python train.py --image_size=64 --logit_normal_time=true --activation="gelu" --residual_init="scaled_by_depth" --steps=13000
Rows from block 6, named by matrix and row number. Each number is 200 + 20 x the weight over the matrix's rms, rounded and kept within 0 to 999. All counts start at 0.
# emb: conditioning projection (model.decb.0.0.emb.weight, 128x192), inputs 64-127
emb.6,140,196,199,216,228,190,196,201,196,218,156,178,225,196,206,192,233,195,206,203,121,196,178,258,192,192,219,206,187,186,206,197,189,195,219,123,167,205,227,218,184,146,215,196,201,206,201,238,225,180,203,203,200,211,212,179,202,198,223,197,218,201,197,218
emb.7,198,190,194,261,190,194,200,176,188,189,212,181,187,228,171,230,180,204,150,178,192,201,221,193,211,204,202,180,197,195,191,217,199,210,186,221,183,218,216,184,199,215,191,208,207,222,215,202,195,221,236,169,188,207,220,199,200,194,193,190,166,187,199,198
emb.8,200,180,209,202,210,179,220,167,237,199,206,216,191,201,246,198,218,196,219,203,186,234,208,233,184,218,205,204,222,202,211,205,204,199,187,176,185,199,194,199,197,175,194,220,236,196,208,202,216,181,164,232,220,189,173,188,176,167,217,209,205,176,226,177
emb.9,244,198,201,185,188,201,182,195,190,185,218,211,199,194,200,206,206,187,174,213,228,184,192,205,203,179,206,216,176,204,183,196,183,193,186,225,205,161,206,209,216,213,192,195,183,214,199,199,191,211,187,214,188,184,202,208,187,185,199,185,195,197,204,220
emb.10,178,182,211,206,193,211,214,228,185,190,185,168,182,190,224,152,213,223,217,216,190,181,224,234,208,193,217,183,205,187,167,186,184,183,201,206,171,196,176,185,195,206,197,213,230,168,207,214,219,184,160,187,176,218,164,188,195,149,233,202,196,203,175,169
emb.11,219,182,195,195,212,203,190,177,190,206,215,197,182,222,212,211,196,205,192,184,219,214,178,192,180,216,199,221,222,188,187,192,186,219,201,171,211,219,202,167,190,206,211,183,205,200,168,155,191,186,195,184,194,225,201,207,227,190,219,198,180,208,196,198
emb.12,124,200,206,208,218,203,209,230,199,208,202,207,194,199,214,224,193,178,217,198,159,190,201,244,209,177,235,182,206,209,220,218,219,226,193,128,152,228,211,229,183,201,208,228,263,205,174,209,171,204,206,220,186,238,185,206,195,176,199,188,207,200,210,205
emb.13,232,186,205,198,198,192,195,171,189,198,192,209,208,196,188,210,190,201,185,205,218,208,195,158,220,214,203,185,184,219,195,215,229,195,197,209,258,176,189,186,222,209,191,216,142,177,232,195,182,219,213,188,230,175,201,203,220,225,162,191,194,211,189,211
emb.14,209,227,180,207,175,203,202,233,210,243,223,191,136,234,193,213,120,199,186,125,234,174,208,178,230,208,200,213,202,217,220,195,229,207,153,204,183,216,218,223,194,235,221,180,190,221,185,197,211,239,208,188,222,205,217,229,191,204,187,154,127,217,173,196
emb.15,217,209,210,152,177,190,205,232,219,180,175,212,211,178,223,185,208,226,238,198,243,199,172,186,184,187,154,229,205,181,195,182,174,201,202,235,233,186,209,195,218,218,189,191,167,172,183,169,184,216,191,200,198,167,195,199,199,213,187,189,195,194,198,197
emb.16,218,209,200,208,184,206,208,224,208,198,242,197,195,181,185,166,199,186,209,199,209,213,197,209,226,197,201,219,198,214,199,187,186,199,182,227,208,186,203,202,191,209,214,199,195,234,192,184,221,208,191,186,184,216,198,193,183,198,206,205,205,200,189,197
emb.17,202,198,182,208,181,158,220,139,217,197,243,207,218,181,186,204,200,177,196,190,193,204,201,176,215,195,162,199,216,203,223,243,191,200,201,179,228,183,214,201,217,182,204,194,206,225,189,209,208,191,218,179,220,179,195,198,215,201,164,185,219,234,232,212
emb.18,224,191,165,180,205,188,177,206,196,198,195,210,108,236,192,185,83,227,197,98,222,207,186,150,206,220,188,215,191,181,214,202,200,194,171,237,201,213,201,222,212,253,197,193,216,185,182,158,157,206,193,192,192,179,200,185,239,223,187,153,144,195,190,206
emb.19,220,160,211,220,190,199,203,179,192,179,218,199,203,190,238,194,216,225,220,208,236,203,225,222,180,221,189,166,225,188,191,202,160,182,179,233,189,193,212,179,205,220,168,213,200,172,179,170,212,218,176,205,206,214,187,187,207,169,204,205,205,196,210,213
emb.20,236,197,203,219,220,186,209,170,163,198,245,187,190,200,196,228,200,161,160,194,206,201,185,182,212,219,214,208,193,199,198,218,178,210,192,220,195,178,194,215,180,181,179,228,188,239,186,176,206,180,218,203,203,228,222,202,176,179,194,220,194,217,192,215
emb.21,163,199,198,204,210,221,208,226,202,169,188,177,247,170,231,186,240,194,196,234,172,194,202,211,182,192,210,202,212,174,162,187,180,174,239,163,186,221,190,163,193,183,188,194,211,164,226,247,214,191,165,191,186,179,189,180,169,174,194,240,235,205,177,183
emb.22,230,193,176,221,197,215,190,206,195,196,190,215,191,200,192,199,192,196,188,186,211,210,186,186,192,239,191,191,230,191,211,215,194,187,219,196,185,208,195,194,212,216,170,190,227,180,191,204,197,176,165,204,217,178,222,185,198,198,205,183,188,219,188,200
emb.23,225,233,192,212,215,223,203,230,225,196,218,186,203,207,174,187,219,191,182,212,236,197,210,203,202,195,207,194,194,209,176,167,172,211,210,238,189,165,199,176,186,211,206,194,197,202,201,207,255,212,173,201,162,205,193,183,138,191,234,211,216,200,205,201
emb.24,216,184,211,196,178,221,208,195,208,212,208,194,230,194,219,183,219,217,169,221,203,213,207,179,212,195,197,217,193,193,174,191,207,202,192,199,175,192,176,216,206,182,199,202,251,208,229,227,173,194,167,159,192,203,194,180,221,145,198,209,216,190,188,196
emb.25,202,203,216,169,187,167,189,160,214,194,196,208,197,218,235,218,196,216,221,194,206,184,179,183,210,186,199,207,178,191,205,197,222,217,213,212,257,171,199,235,214,184,197,210,143,206,200,189,192,201,227,214,209,187,181,209,210,200,195,193,210,176,213,194
emb.26,218,221,194,218,220,212,187,220,183,196,244,196,196,228,176,200,201,184,194,183,197,174,207,211,198,163,212,200,202,210,187,203,178,206,195,188,149,220,194,207,192,207,215,205,231,238,195,203,234,197,227,195,144,216,220,199,176,198,192,194,204,210,189,215
emb.27,168,155,202,240,219,195,222,136,172,202,187,194,239,199,177,201,228,207,164,221,130,183,216,222,188,170,221,195,219,207,188,221,209,192,211,164,174,206,211,193,199,139,199,230,226,228,222,241,199,169,209,205,193,234,210,168,211,174,197,230,211,198,205,198
emb.28,172,236,193,178,176,202,213,258,204,204,184,189,215,184,187,159,233,220,220,208,211,197,185,230,197,180,183,188,194,204,210,178,171,207,205,221,203,180,212,201,194,227,213,185,136,157,194,213,217,214,213,179,204,220,174,229,180,214,197,192,196,188,190,194
emb.29,198,193,184,186,187,189,199,171,203,208,182,223,163,204,231,207,141,233,222,179,198,201,176,181,192,209,204,199,235,188,211,227,196,214,194,210,199,249,200,197,220,229,191,191,152,167,185,186,173,218,199,183,227,193,195,199,202,210,180,164,165,213,176,192
emb.30,197,196,216,173,211,212,184,153,212,204,210,208,204,194,218,214,230,208,201,200,178,192,186,188,195,190,216,202,200,203,200,198,216,196,200,191,199,194,197,213,211,165,215,209,205,237,194,200,180,189,214,208,228,192,210,196,228,201,198,204,223,209,235,228
emb.31,172,173,204,193,222,191,177,194,181,201,193,221,228,225,194,201,214,187,206,231,197,190,203,217,167,206,214,220,209,196,190,202,194,199,228,181,197,233,187,195,225,167,192,195,249,203,214,191,178,196,199,205,203,200,201,200,207,201,199,221,212,203,193,202
emb.32,201,208,181,215,236,188,207,186,189,212,218,189,224,188,176,214,226,191,176,191,207,205,165,203,184,225,200,210,156,179,215,213,184,195,239,209,207,170,185,191,179,178,203,196,175,210,178,184,197,180,221,215,202,235,212,175,203,252,198,243,212,219,219,193
emb.33,164,196,202,206,216,198,205,210,216,211,171,179,214,206,205,198,221,195,182,225,169,205,188,211,192,208,182,198,229,194,205,203,198,187,215,144,211,205,195,194,197,174,189,193,224,172,199,216,180,183,186,189,195,203,190,195,215,205,205,193,209,220,202,204
emb.34,139,219,198,190,205,202,180,224,171,197,203,171,175,184,177,192,178,218,222,188,167,186,210,250,187,169,219,192,207,199,201,187,186,221,198,148,194,221,199,210,193,188,178,192,183,179,197,206,231,208,207,171,213,212,211,193,179,209,201,208,230,188,194,192
emb.35,211,195,197,202,189,177,198,172,203,201,222,226,200,169,217,228,202,190,218,183,243,218,207,202,197,221,190,205,188,219,192,177,196,200,178,240,208,153,205,215,205,206,227,196,167,196,179,180,227,210,239,220,202,211,220,230,193,222,199,203,200,223,233,179
emb.36,219,197,188,200,203,226,204,184,208,203,218,189,194,214,205,185,198,209,187,191,200,197,200,187,211,231,190,189,205,180,212,197,185,194,192,202,207,195,187,196,202,208,173,187,203,216,193,209,193,200,176,189,204,213,200,191,221,187,209,184,200,203,181,207
emb.37,222,187,201,192,196,196,186,194,191,212,211,194,171,196,204,191,210,209,224,204,203,197,195,187,201,203,194,207,194,229,198,194,197,185,197,212,211,229,196,205,208,210,180,188,195,204,202,191,206,198,202,168,192,198,194,188,192,204,212,198,183,207,201,182
emb.38,186,204,187,223,201,189,199,233,159,212,265,198,202,246,187,208,180,178,172,210,190,190,214,209,199,195,255,199,215,199,163,222,188,183,215,163,147,226,176,193,198,184,182,176,237,242,188,208,232,201,202,197,132,219,200,198,161,168,219,204,195,205,179,211
emb.39,220,178,221,199,209,182,206,200,182,202,230,177,187,182,206,225,207,194,195,176,224,214,179,211,188,201,206,209,199,201,180,188,190,212,189,235,183,165,208,189,204,214,171,209,187,174,159,168,214,200,189,225,194,225,212,219,197,187,208,217,175,191,205,189
emb.40,179,195,208,178,213,181,205,177,217,196,184,221,226,203,214,193,198,206,229,220,162,194,241,208,187,215,176,192,223,200,200,210,186,204,212,201,171,195,203,161,187,166,206,202,249,194,198,216,191,181,177,196,195,193,173,200,192,210,200,198,230,188,199,207
emb.41,150,187,193,199,230,204,182,180,205,207,183,212,199,229,189,202,194,180,185,208,154,192,201,219,188,205,195,212,193,212,205,212,229,197,203,151,173,242,203,200,200,193,193,222,247,188,190,198,157,186,223,195,199,200,207,175,236,218,196,198,199,207,194,209
emb.42,177,153,207,201,178,167,223,125,195,186,166,186,180,189,233,211,198,233,250,178,184,242,217,213,191,207,204,169,248,189,219,241,195,220,208,176,221,198,210,211,222,181,176,209,180,183,192,208,181,199,185,209,230,214,191,193,217,146,221,216,217,193,228,189
emb.43,226,194,225,189,180,222,196,259,183,201,217,197,191,205,221,210,219,194,221,205,228,194,182,243,223,177,238,178,206,190,203,176,197,194,165,235,157,175,201,189,183,208,188,235,235,195,173,179,196,229,179,225,180,201,178,203,187,163,216,211,221,213,172,206
emb.44,245,169,178,212,158,201,184,172,209,185,203,178,167,200,207,206,155,217,196,160,243,189,202,169,205,230,204,215,187,200,222,187,224,195,171,251,203,209,185,184,196,255,223,183,177,221,222,162,182,215,205,183,225,182,204,205,221,201,195,156,168,210,172,194
emb.45,183,184,191,190,181,196,187,217,199,200,181,188,188,225,204,189,186,237,233,179,223,194,207,191,190,210,208,189,199,204,192,202,230,215,197,226,213,227,211,195,225,217,200,188,163,174,217,218,180,224,206,176,210,213,215,208,210,188,200,180,170,176,180,205
emb.46,208,203,186,203,218,247,195,234,214,185,203,197,212,200,169,187,216,207,206,209,206,184,215,189,187,199,207,199,191,197,170,173,196,187,201,208,166,223,188,199,190,231,216,181,209,213,193,195,186,175,177,211,178,200,187,184,172,194,201,214,208,202,174,195
emb.47,196,211,191,213,188,206,218,204,210,192,202,192,166,191,197,199,165,197,233,164,189,185,232,189,192,206,191,182,209,201,197,202,186,220,182,210,212,211,225,217,200,220,184,185,209,173,200,198,205,197,185,203,210,201,195,212,188,197,205,196,209,197,200,182
emb.48,235,265,188,219,219,212,181,223,193,199,238,189,155,212,140,203,157,179,137,143,247,198,143,164,228,219,189,177,145,211,208,199,201,230,185,224,205,177,193,195,193,198,215,185,187,256,189,186,191,190,227,203,193,216,214,233,188,234,145,193,164,218,198,233
emb.49,195,173,181,192,201,196,202,169,205,212,173,191,198,216,179,235,218,213,191,206,207,193,256,193,180,214,183,194,237,217,208,226,222,187,206,218,198,195,206,173,212,183,187,180,261,185,214,231,177,195,204,170,223,198,188,194,251,181,209,190,197,200,209,192
emb.50,209,220,203,193,194,220,218,215,194,187,197,226,174,197,212,179,166,217,221,199,206,197,200,188,189,214,197,202,185,205,183,188,204,203,214,202,208,207,183,188,182,219,205,193,204,211,176,190,214,197,174,219,172,202,192,178,175,209,219,186,185,224,200,205
emb.51,224,189,196,231,190,209,202,191,225,202,201,197,214,204,212,203,211,195,179,222,209,185,199,209,209,195,193,190,212,195,198,200,196,203,193,229,177,175,210,197,198,182,211,200,229,185,228,209,195,195,162,220,211,175,188,218,193,187,213,189,218,207,196,199
emb.52,179,187,206,184,204,185,194,174,198,211,185,195,209,194,240,200,199,183,237,208,156,185,198,232,184,214,237,216,196,193,197,211,198,201,188,154,191,212,201,216,211,158,197,224,208,193,199,198,194,180,196,206,208,195,184,198,200,177,211,201,194,179,197,207
emb.53,203,238,173,225,226,201,207,177,191,202,225,191,228,201,170,219,235,154,139,227,169,202,148,202,209,197,173,196,158,209,203,208,200,182,238,179,219,185,178,230,179,146,201,175,196,273,195,203,206,176,249,200,160,225,236,185,201,288,151,216,220,228,194,194
emb.54,222,222,210,212,230,234,191,226,167,198,198,184,204,205,194,177,222,190,173,208,211,172,191,213,200,224,205,193,163,196,166,168,204,201,193,204,168,163,179,197,167,185,210,202,214,223,167,187,204,194,181,212,169,200,193,195,219,196,224,207,211,195,191,204
emb.55,197,173,212,206,205,216,199,167,195,189,203,218,198,196,223,197,201,182,217,194,235,197,198,181,206,209,241,198,204,180,199,209,206,206,185,190,195,208,205,176,222,199,202,225,237,188,185,185,183,196,192,208,209,201,194,221,183,183,205,190,198,198,208,196
emb.56,187,170,208,172,185,192,179,212,207,187,198,192,200,177,216,190,209,196,236,207,223,192,203,221,183,202,212,197,237,186,178,179,199,208,185,207,201,210,199,197,199,216,192,205,182,166,197,176,201,199,168,230,186,180,197,202,184,201,232,197,196,200,222,190
emb.57,198,173,210,203,230,218,206,214,189,192,182,211,220,190,200,195,216,201,229,216,189,181,196,219,178,199,197,194,210,185,193,191,197,182,226,194,190,220,197,217,198,213,205,181,187,185,185,193,184,179,192,205,198,189,199,181,225,223,232,206,210,210,207,196
emb.58,210,218,173,219,229,199,176,156,162,225,217,204,211,201,144,237,193,190,168,180,165,215,182,204,199,210,168,172,173,215,229,231,229,225,227,196,254,195,230,247,183,173,206,189,152,225,222,204,185,174,280,160,241,213,255,192,255,290,171,200,194,210,204,195
emb.59,216,223,218,233,189,184,198,184,187,193,223,206,197,200,201,189,223,169,200,225,235,230,192,189,205,193,197,178,210,196,193,222,188,194,205,221,207,189,180,203,208,189,200,213,225,210,213,213,193,204,191,206,189,183,197,199,204,213,184,197,210,202,234,192
emb.60,210,215,226,198,202,239,203,223,223,171,194,211,229,189,215,163,230,158,211,231,203,200,172,210,211,188,191,205,171,193,188,184,188,179,217,203,186,175,180,190,183,177,219,209,206,201,202,211,200,195,185,220,161,176,169,196,173,211,174,232,218,232,228,207
emb.61,192,218,215,163,177,200,195,231,217,186,204,196,226,180,241,185,213,199,221,220,211,180,238,186,191,192,199,209,195,207,172,195,179,166,201,209,235,188,202,181,202,197,202,193,180,131,235,226,213,198,159,202,185,166,150,195,159,178,229,195,201,199,181,197
emb.62,190,185,207,204,175,205,203,166,208,202,186,201,219,181,201,191,212,170,197,207,216,197,233,200,183,198,190,190,196,200,196,215,198,189,201,177,213,178,185,176,212,182,187,200,236,192,227,232,192,199,185,200,194,176,194,205,212,191,206,207,208,202,226,210
emb.63,199,175,184,183,178,219,201,231,217,181,172,196,237,200,241,176,205,176,243,212,199,195,192,209,206,185,224,214,220,195,186,188,186,195,194,211,175,198,196,178,210,208,199,189,237,169,210,233,178,194,182,188,178,175,185,173,200,176,202,188,207,190,154,210
emb.64,189,180,216,191,216,219,178,145,196,186,182,210,201,199,211,218,216,188,196,192,174,198,214,205,185,213,213,181,180,180,182,213,206,193,210,175,177,212,201,197,232,204,198,199,224,195,202,211,165,159,196,221,220,195,206,186,222,219,201,205,213,188,199,242
emb.65,157,172,197,181,199,199,147,155,201,191,148,240,208,205,206,207,198,181,197,213,170,206,123,172,183,207,191,218,227,187,216,225,238,206,195,128,218,216,184,194,209,209,220,187,203,172,214,206,146,187,213,222,226,186,217,197,259,209,170,200,204,199,234,242
emb.66,214,213,197,163,172,206,198,252,214,198,207,187,227,190,177,157,200,233,224,217,204,199,215,195,192,173,189,189,180,202,193,185,187,205,178,216,211,200,196,191,219,209,208,192,196,156,222,223,233,222,192,167,167,208,184,198,178,186,208,205,191,195,182,198
emb.67,204,196,198,207,198,200,195,183,192,207,208,190,198,206,203,199,205,215,220,206,183,195,201,187,195,203,180,204,203,190,199,209,195,222,206,183,228,195,214,209,191,178,186,201,179,208,172,190,209,195,203,220,196,214,196,177,196,209,203,208,199,197,193,190
emb.68,182,246,185,192,205,229,209,251,201,199,169,198,160,234,182,192,168,203,219,167,213,187,220,193,190,211,187,191,214,188,213,199,198,210,193,175,182,252,194,187,180,219,193,199,227,153,197,205,203,210,204,200,230,189,214,209,214,214,190,178,167,193,189,199
emb.69,179,195,207,214,202,198,203,184,192,206,206,195,218,206,178,206,207,204,186,233,185,193,228,220,219,182,197,191,192,221,190,205,192,198,226,188,191,201,208,224,220,168,224,212,206,245,216,221,213,192,221,204,160,216,204,191,196,190,176,239,226,202,198,199
emb.70,224,217,204,180,197,194,194,220,192,179,220,196,205,181,204,182,204,189,236,216,228,193,212,195,188,196,192,208,212,179,190,187,194,190,189,220,233,188,168,189,222,219,164,192,175,197,194,204,213,197,179,213,184,185,159,191,167,200,194,190,210,221,185,224
emb.71,198,186,175,191,231,228,210,206,178,195,208,200,207,205,175,201,221,197,199,202,191,200,150,198,205,200,178,219,203,190,209,183,200,187,211,195,213,180,202,235,162,170,219,170,162,222,178,206,195,179,198,191,200,204,189,202,205,258,174,199,207,247,194,193
emb.72,178,227,199,179,194,181,215,209,192,169,201,196,210,160,213,170,231,203,218,232,176,214,199,214,171,214,177,211,188,195,174,219,199,184,240,173,223,184,179,181,213,213,191,191,153,171,211,200,215,172,187,218,195,189,200,177,192,200,186,213,227,233,194,206
emb.73,182,187,216,160,168,214,205,205,238,227,190,239,197,194,212,173,198,210,244,209,193,188,227,205,180,199,196,209,255,202,189,196,204,188,216,200,212,220,190,196,230,242,187,196,167,175,214,199,185,211,171,239,211,174,182,202,183,178,203,162,202,207,195,190
emb.74,235,189,207,184,184,204,213,236,226,222,199,195,147,216,213,218,159,200,207,161,239,213,188,185,207,200,183,193,211,210,210,175,207,220,175,214,224,184,239,203,184,240,196,192,214,184,159,154,197,219,178,186,217,214,222,228,199,203,224,162,170,200,217,195
emb.75,214,205,177,197,205,211,192,191,194,204,183,196,189,215,178,195,191,183,199,182,191,199,205,218,195,216,176,172,205,201,209,211,218,221,205,202,211,182,186,192,210,197,190,193,233,191,197,198,172,190,184,176,230,198,200,211,207,211,201,209,193,216,218,194
emb.76,182,214,195,225,242,235,192,193,204,170,193,204,220,200,184,205,224,209,171,228,165,180,229,208,183,217,194,175,171,211,193,190,215,205,213,203,196,208,207,205,198,174,220,208,183,225,207,211,187,172,205,208,184,205,203,166,215,261,204,217,218,209,212,201
emb.77,171,235,204,185,169,210,197,256,187,193,170,182,229,183,200,144,231,197,190,228,167,205,225,221,190,175,195,192,192,202,183,202,209,181,211,197,187,209,187,190,214,211,180,196,199,171,247,257,210,190,215,204,178,182,184,199,161,187,184,228,224,184,172,205
emb.78,223,192,198,196,213,202,197,187,161,188,193,196,192,185,169,176,185,217,195,199,200,180,221,175,196,197,215,241,168,185,173,188,224,192,216,213,211,225,174,212,188,235,204,206,162,229,195,174,217,211,205,200,178,216,229,192,182,202,195,181,190,198,169,216
emb.79,199,193,183,212,191,207,212,180,199,222,206,207,149,183,212,182,138,234,226,156,199,213,208,182,210,200,210,219,209,203,215,222,215,204,192,209,198,214,202,219,191,247,196,209,203,218,174,167,209,205,193,193,221,217,201,188,177,182,193,161,170,214,204,185
emb.80,199,200,207,223,222,186,213,177,190,191,191,193,179,221,194,210,209,223,204,192,195,190,227,165,194,196,184,209,194,201,192,213,195,216,207,208,208,210,216,180,196,216,184,201,218,199,178,184,178,212,212,184,208,214,195,226,237,220,211,180,176,200,209,182
emb.81,211,173,225,189,190,160,197,157,197,196,193,194,173,191,221,234,208,211,193,200,204,188,176,188,212,178,228,216,189,196,206,193,212,210,216,211,222,211,225,222,214,182,211,200,169,218,170,195,178,189,203,194,206,201,217,199,218,210,206,190,204,183,208,189
emb.82,190,234,193,198,199,205,214,197,194,186,179,209,234,183,195,171,234,192,187,234,181,214,190,208,184,169,156,185,178,187,212,165,184,199,225,201,215,126,181,210,179,156,204,192,143,199,200,220,203,173,208,216,177,220,197,201,196,213,191,232,258,203,241,202
emb.83,155,213,176,177,181,191,189,222,217,201,198,187,212,207,165,201,212,175,176,225,159,185,217,202,194,190,178,164,219,203,197,195,196,181,205,178,195,210,203,188,209,172,187,169,250,167,237,268,220,187,215,187,191,183,190,208,196,226,187,225,218,200,189,183
emb.84,215,129,222,231,194,190,210,149,195,183,229,168,223,199,219,219,233,221,184,212,226,209,206,207,199,197,236,207,211,206,176,197,190,184,184,229,165,173,200,183,188,184,194,220,255,245,202,178,192,205,189,190,193,234,206,184,200,149,233,209,223,181,185,180
emb.85,173,180,189,235,191,201,229,183,216,189,202,187,213,178,185,188,205,187,182,181,192,244,213,211,186,194,180,168,244,202,211,233,193,211,206,162,192,205,197,205,193,202,205,187,251,193,208,230,206,225,175,198,202,200,210,204,193,188,195,200,226,219,207,186
emb.86,220,229,215,186,212,222,220,237,212,200,236,173,175,204,205,189,212,176,220,187,228,182,201,228,215,192,202,202,168,200,204,169,182,204,196,217,175,164,196,196,182,196,204,212,202,198,181,189,239,210,186,219,181,226,168,235,142,178,216,199,206,185,213,208
emb.87,200,184,193,239,195,158,221,194,203,204,229,174,178,206,250,212,186,213,208,186,217,200,221,222,250,188,204,216,232,205,177,189,188,201,193,190,164,211,229,194,192,161,192,213,224,234,174,214,251,232,190,186,169,219,190,192,166,137,230,216,213,204,185,193
emb.88,223,218,167,218,201,204,213,223,182,208,216,194,123,244,192,222,124,201,187,125,232,205,188,166,212,225,190,206,208,203,222,197,184,220,151,233,193,202,213,184,185,227,205,186,202,199,185,180,196,229,201,185,233,195,198,235,210,208,173,154,131,207,178,193
emb.89,226,201,205,233,211,208,228,198,207,193,226,185,215,178,218,208,224,181,195,226,237,221,210,230,194,184,190,199,247,204,179,198,190,199,222,203,199,202,191,178,208,154,184,206,204,173,194,195,204,201,174,201,188,189,170,194,196,157,207,192,219,204,219,179
emb.90,220,201,190,215,232,207,202,195,162,213,223,197,190,220,192,201,203,197,168,199,185,221,190,195,234,222,214,201,185,180,206,204,208,211,200,179,175,214,188,202,199,182,181,214,188,262,192,202,243,182,197,171,179,217,216,191,180,194,199,219,203,210,198,177
emb.91,182,225,226,188,198,225,186,217,220,188,197,205,215,161,217,186,210,183,207,230,196,205,183,238,191,172,221,199,175,192,180,195,194,217,210,195,192,145,203,213,153,154,203,219,154,175,199,222,220,192,197,223,205,219,171,195,156,194,233,214,236,194,171,219
emb.92,169,167,197,211,205,195,195,187,182,188,190,225,232,184,171,183,192,189,164,237,170,205,208,187,188,202,201,188,187,191,182,206,193,193,217,182,192,213,181,190,214,209,200,190,223,201,231,224,184,179,198,187,189,199,219,188,196,204,187,220,210,211,186,206
emb.93,200,165,192,205,202,196,179,166,193,209,180,231,201,193,206,212,211,218,191,224,176,200,205,196,188,221,228,212,191,199,215,199,223,186,194,203,179,229,207,195,207,205,196,210,210,195,227,202,159,204,197,180,218,195,224,175,234,194,221,191,192,196,191,191
emb.94,213,193,227,173,187,174,158,164,200,195,195,265,189,173,215,174,193,200,193,197,202,206,173,178,178,218,176,218,178,222,239,214,234,222,181,212,257,168,189,218,240,210,196,187,125,201,242,194,185,201,208,206,251,171,236,220,236,231,174,142,174,196,195,211
emb.95,211,201,200,173,224,222,177,233,161,208,197,172,228,201,184,185,235,225,187,219,236,196,202,229,180,203,198,191,205,183,182,174,170,202,210,227,191,200,209,176,189,242,197,206,189,176,186,179,191,194,203,175,172,192,179,179,194,235,198,244,225,203,171,169
emb.96,218,202,230,199,186,196,186,195,206,192,198,202,199,181,214,195,217,168,217,212,207,199,178,162,200,206,189,194,178,200,184,189,217,184,190,213,207,200,189,182,233,207,203,192,210,208,209,198,198,203,195,219,193,184,197,195,184,182,209,208,214,218,212,228
emb.97,150,210,184,206,217,174,198,155,171,186,201,196,219,179,218,211,214,200,205,209,165,216,195,224,189,190,203,187,173,198,186,216,202,209,202,162,227,204,213,213,201,185,196,213,170,173,192,225,220,182,227,200,225,254,219,209,200,189,217,215,210,195,224,182
emb.98,142,191,203,192,179,214,180,232,230,219,176,214,210,196,166,178,217,194,218,221,159,223,245,201,207,161,218,205,204,221,189,202,195,205,217,188,151,223,182,187,192,223,185,205,254,170,237,273,204,206,174,212,204,183,195,210,200,189,187,184,194,205,188,197
emb.99,224,256,195,185,230,208,191,200,213,187,206,207,203,198,148,196,199,184,171,205,189,218,172,233,194,247,169,188,186,206,205,207,176,205,238,175,252,184,199,195,182,146,201,177,142,178,192,186,186,179,209,185,188,176,195,151,198,243,170,226,204,205,215,205
emb.100,184,127,188,200,188,164,197,88,213,202,165,235,215,196,252,202,205,199,200,217,171,221,195,164,193,230,154,200,249,196,228,249,209,211,203,181,225,191,181,176,223,171,192,211,208,190,221,214,152,209,181,210,218,188,200,198,227,173,171,201,226,216,242,205
emb.101,172,220,197,203,222,202,208,188,172,180,213,190,189,195,199,215,197,185,187,208,179,217,180,212,179,188,210,188,209,204,186,190,202,213,221,170,207,227,214,187,178,182,208,217,208,189,189,196,207,180,189,203,211,229,205,199,194,219,188,229,207,206,198,190
emb.102,198,221,184,194,219,202,197,202,185,190,227,172,201,174,193,198,209,204,176,220,199,173,206,191,200,209,233,213,166,217,185,176,211,174,211,200,201,185,216,213,197,216,204,200,174,212,187,199,200,189,193,190,196,214,213,180,170,222,216,200,226,196,208,192
emb.103,162,222,199,205,201,204,221,231,212,199,169,189,195,192,206,172,226,168,203,222,180,205,185,235,192,197,193,212,207,193,197,188,201,189,229,159,180,216,188,200,217,182,192,211,256,192,195,233,187,188,187,209,182,191,196,210,212,203,182,209,233,216,189,214
emb.104,195,207,208,173,183,223,165,210,189,178,180,230,223,205,205,189,211,209,212,228,194,179,203,161,183,220,208,203,179,185,196,187,239,203,200,218,191,187,188,183,188,229,193,220,202,175,231,224,190,198,188,225,212,184,212,184,183,199,214,199,194,199,210,225
emb.105,133,204,196,202,204,220,217,197,198,216,185,180,199,187,176,203,185,241,220,201,184,193,195,230,185,192,174,164,213,206,218,181,194,210,223,141,219,190,217,202,191,215,203,171,140,139,203,220,213,190,205,183,258,216,205,210,221,222,217,211,201,189,196,177
emb.106,192,89,208,226,180,116,233,38,190,208,188,182,216,138,220,251,185,275,230,210,215,212,305,193,188,180,223,193,230,182,217,239,220,192,194,212,208,185,241,198,224,255,196,241,123,207,204,218,222,239,204,188,282,220,225,219,204,80,269,202,210,162,235,208
emb.107,228,189,213,217,192,186,213,156,182,206,208,222,153,182,202,227,172,184,158,179,211,204,174,184,245,216,186,202,177,220,211,214,204,209,200,234,216,176,213,216,201,193,205,211,182,234,166,149,190,209,232,212,222,223,234,209,207,219,193,186,164,219,237,221
emb.108,167,216,212,186,216,216,179,234,208,200,183,203,220,209,210,178,209,198,218,216,166,187,212,248,191,177,225,181,179,197,189,185,188,201,210,152,164,236,190,225,205,194,211,185,212,177,197,207,217,201,215,209,166,214,202,189,171,205,209,218,206,179,202,212
emb.109,220,216,200,181,218,214,191,225,159,168,185,201,194,189,224,202,207,218,222,203,215,175,195,188,190,218,219,226,201,172,176,182,197,185,225,201,220,207,183,190,204,207,187,176,191,234,166,175,210,187,188,199,194,190,190,192,198,218,207,205,201,203,169,201
emb.110,194,187,193,176,187,207,196,215,231,193,154,220,189,191,202,189,196,215,225,223,207,214,163,201,184,216,187,182,235,180,208,180,184,181,226,201,203,213,203,184,215,205,208,185,208,170,223,199,179,197,177,197,195,169,185,196,216,218,183,185,209,210,205,191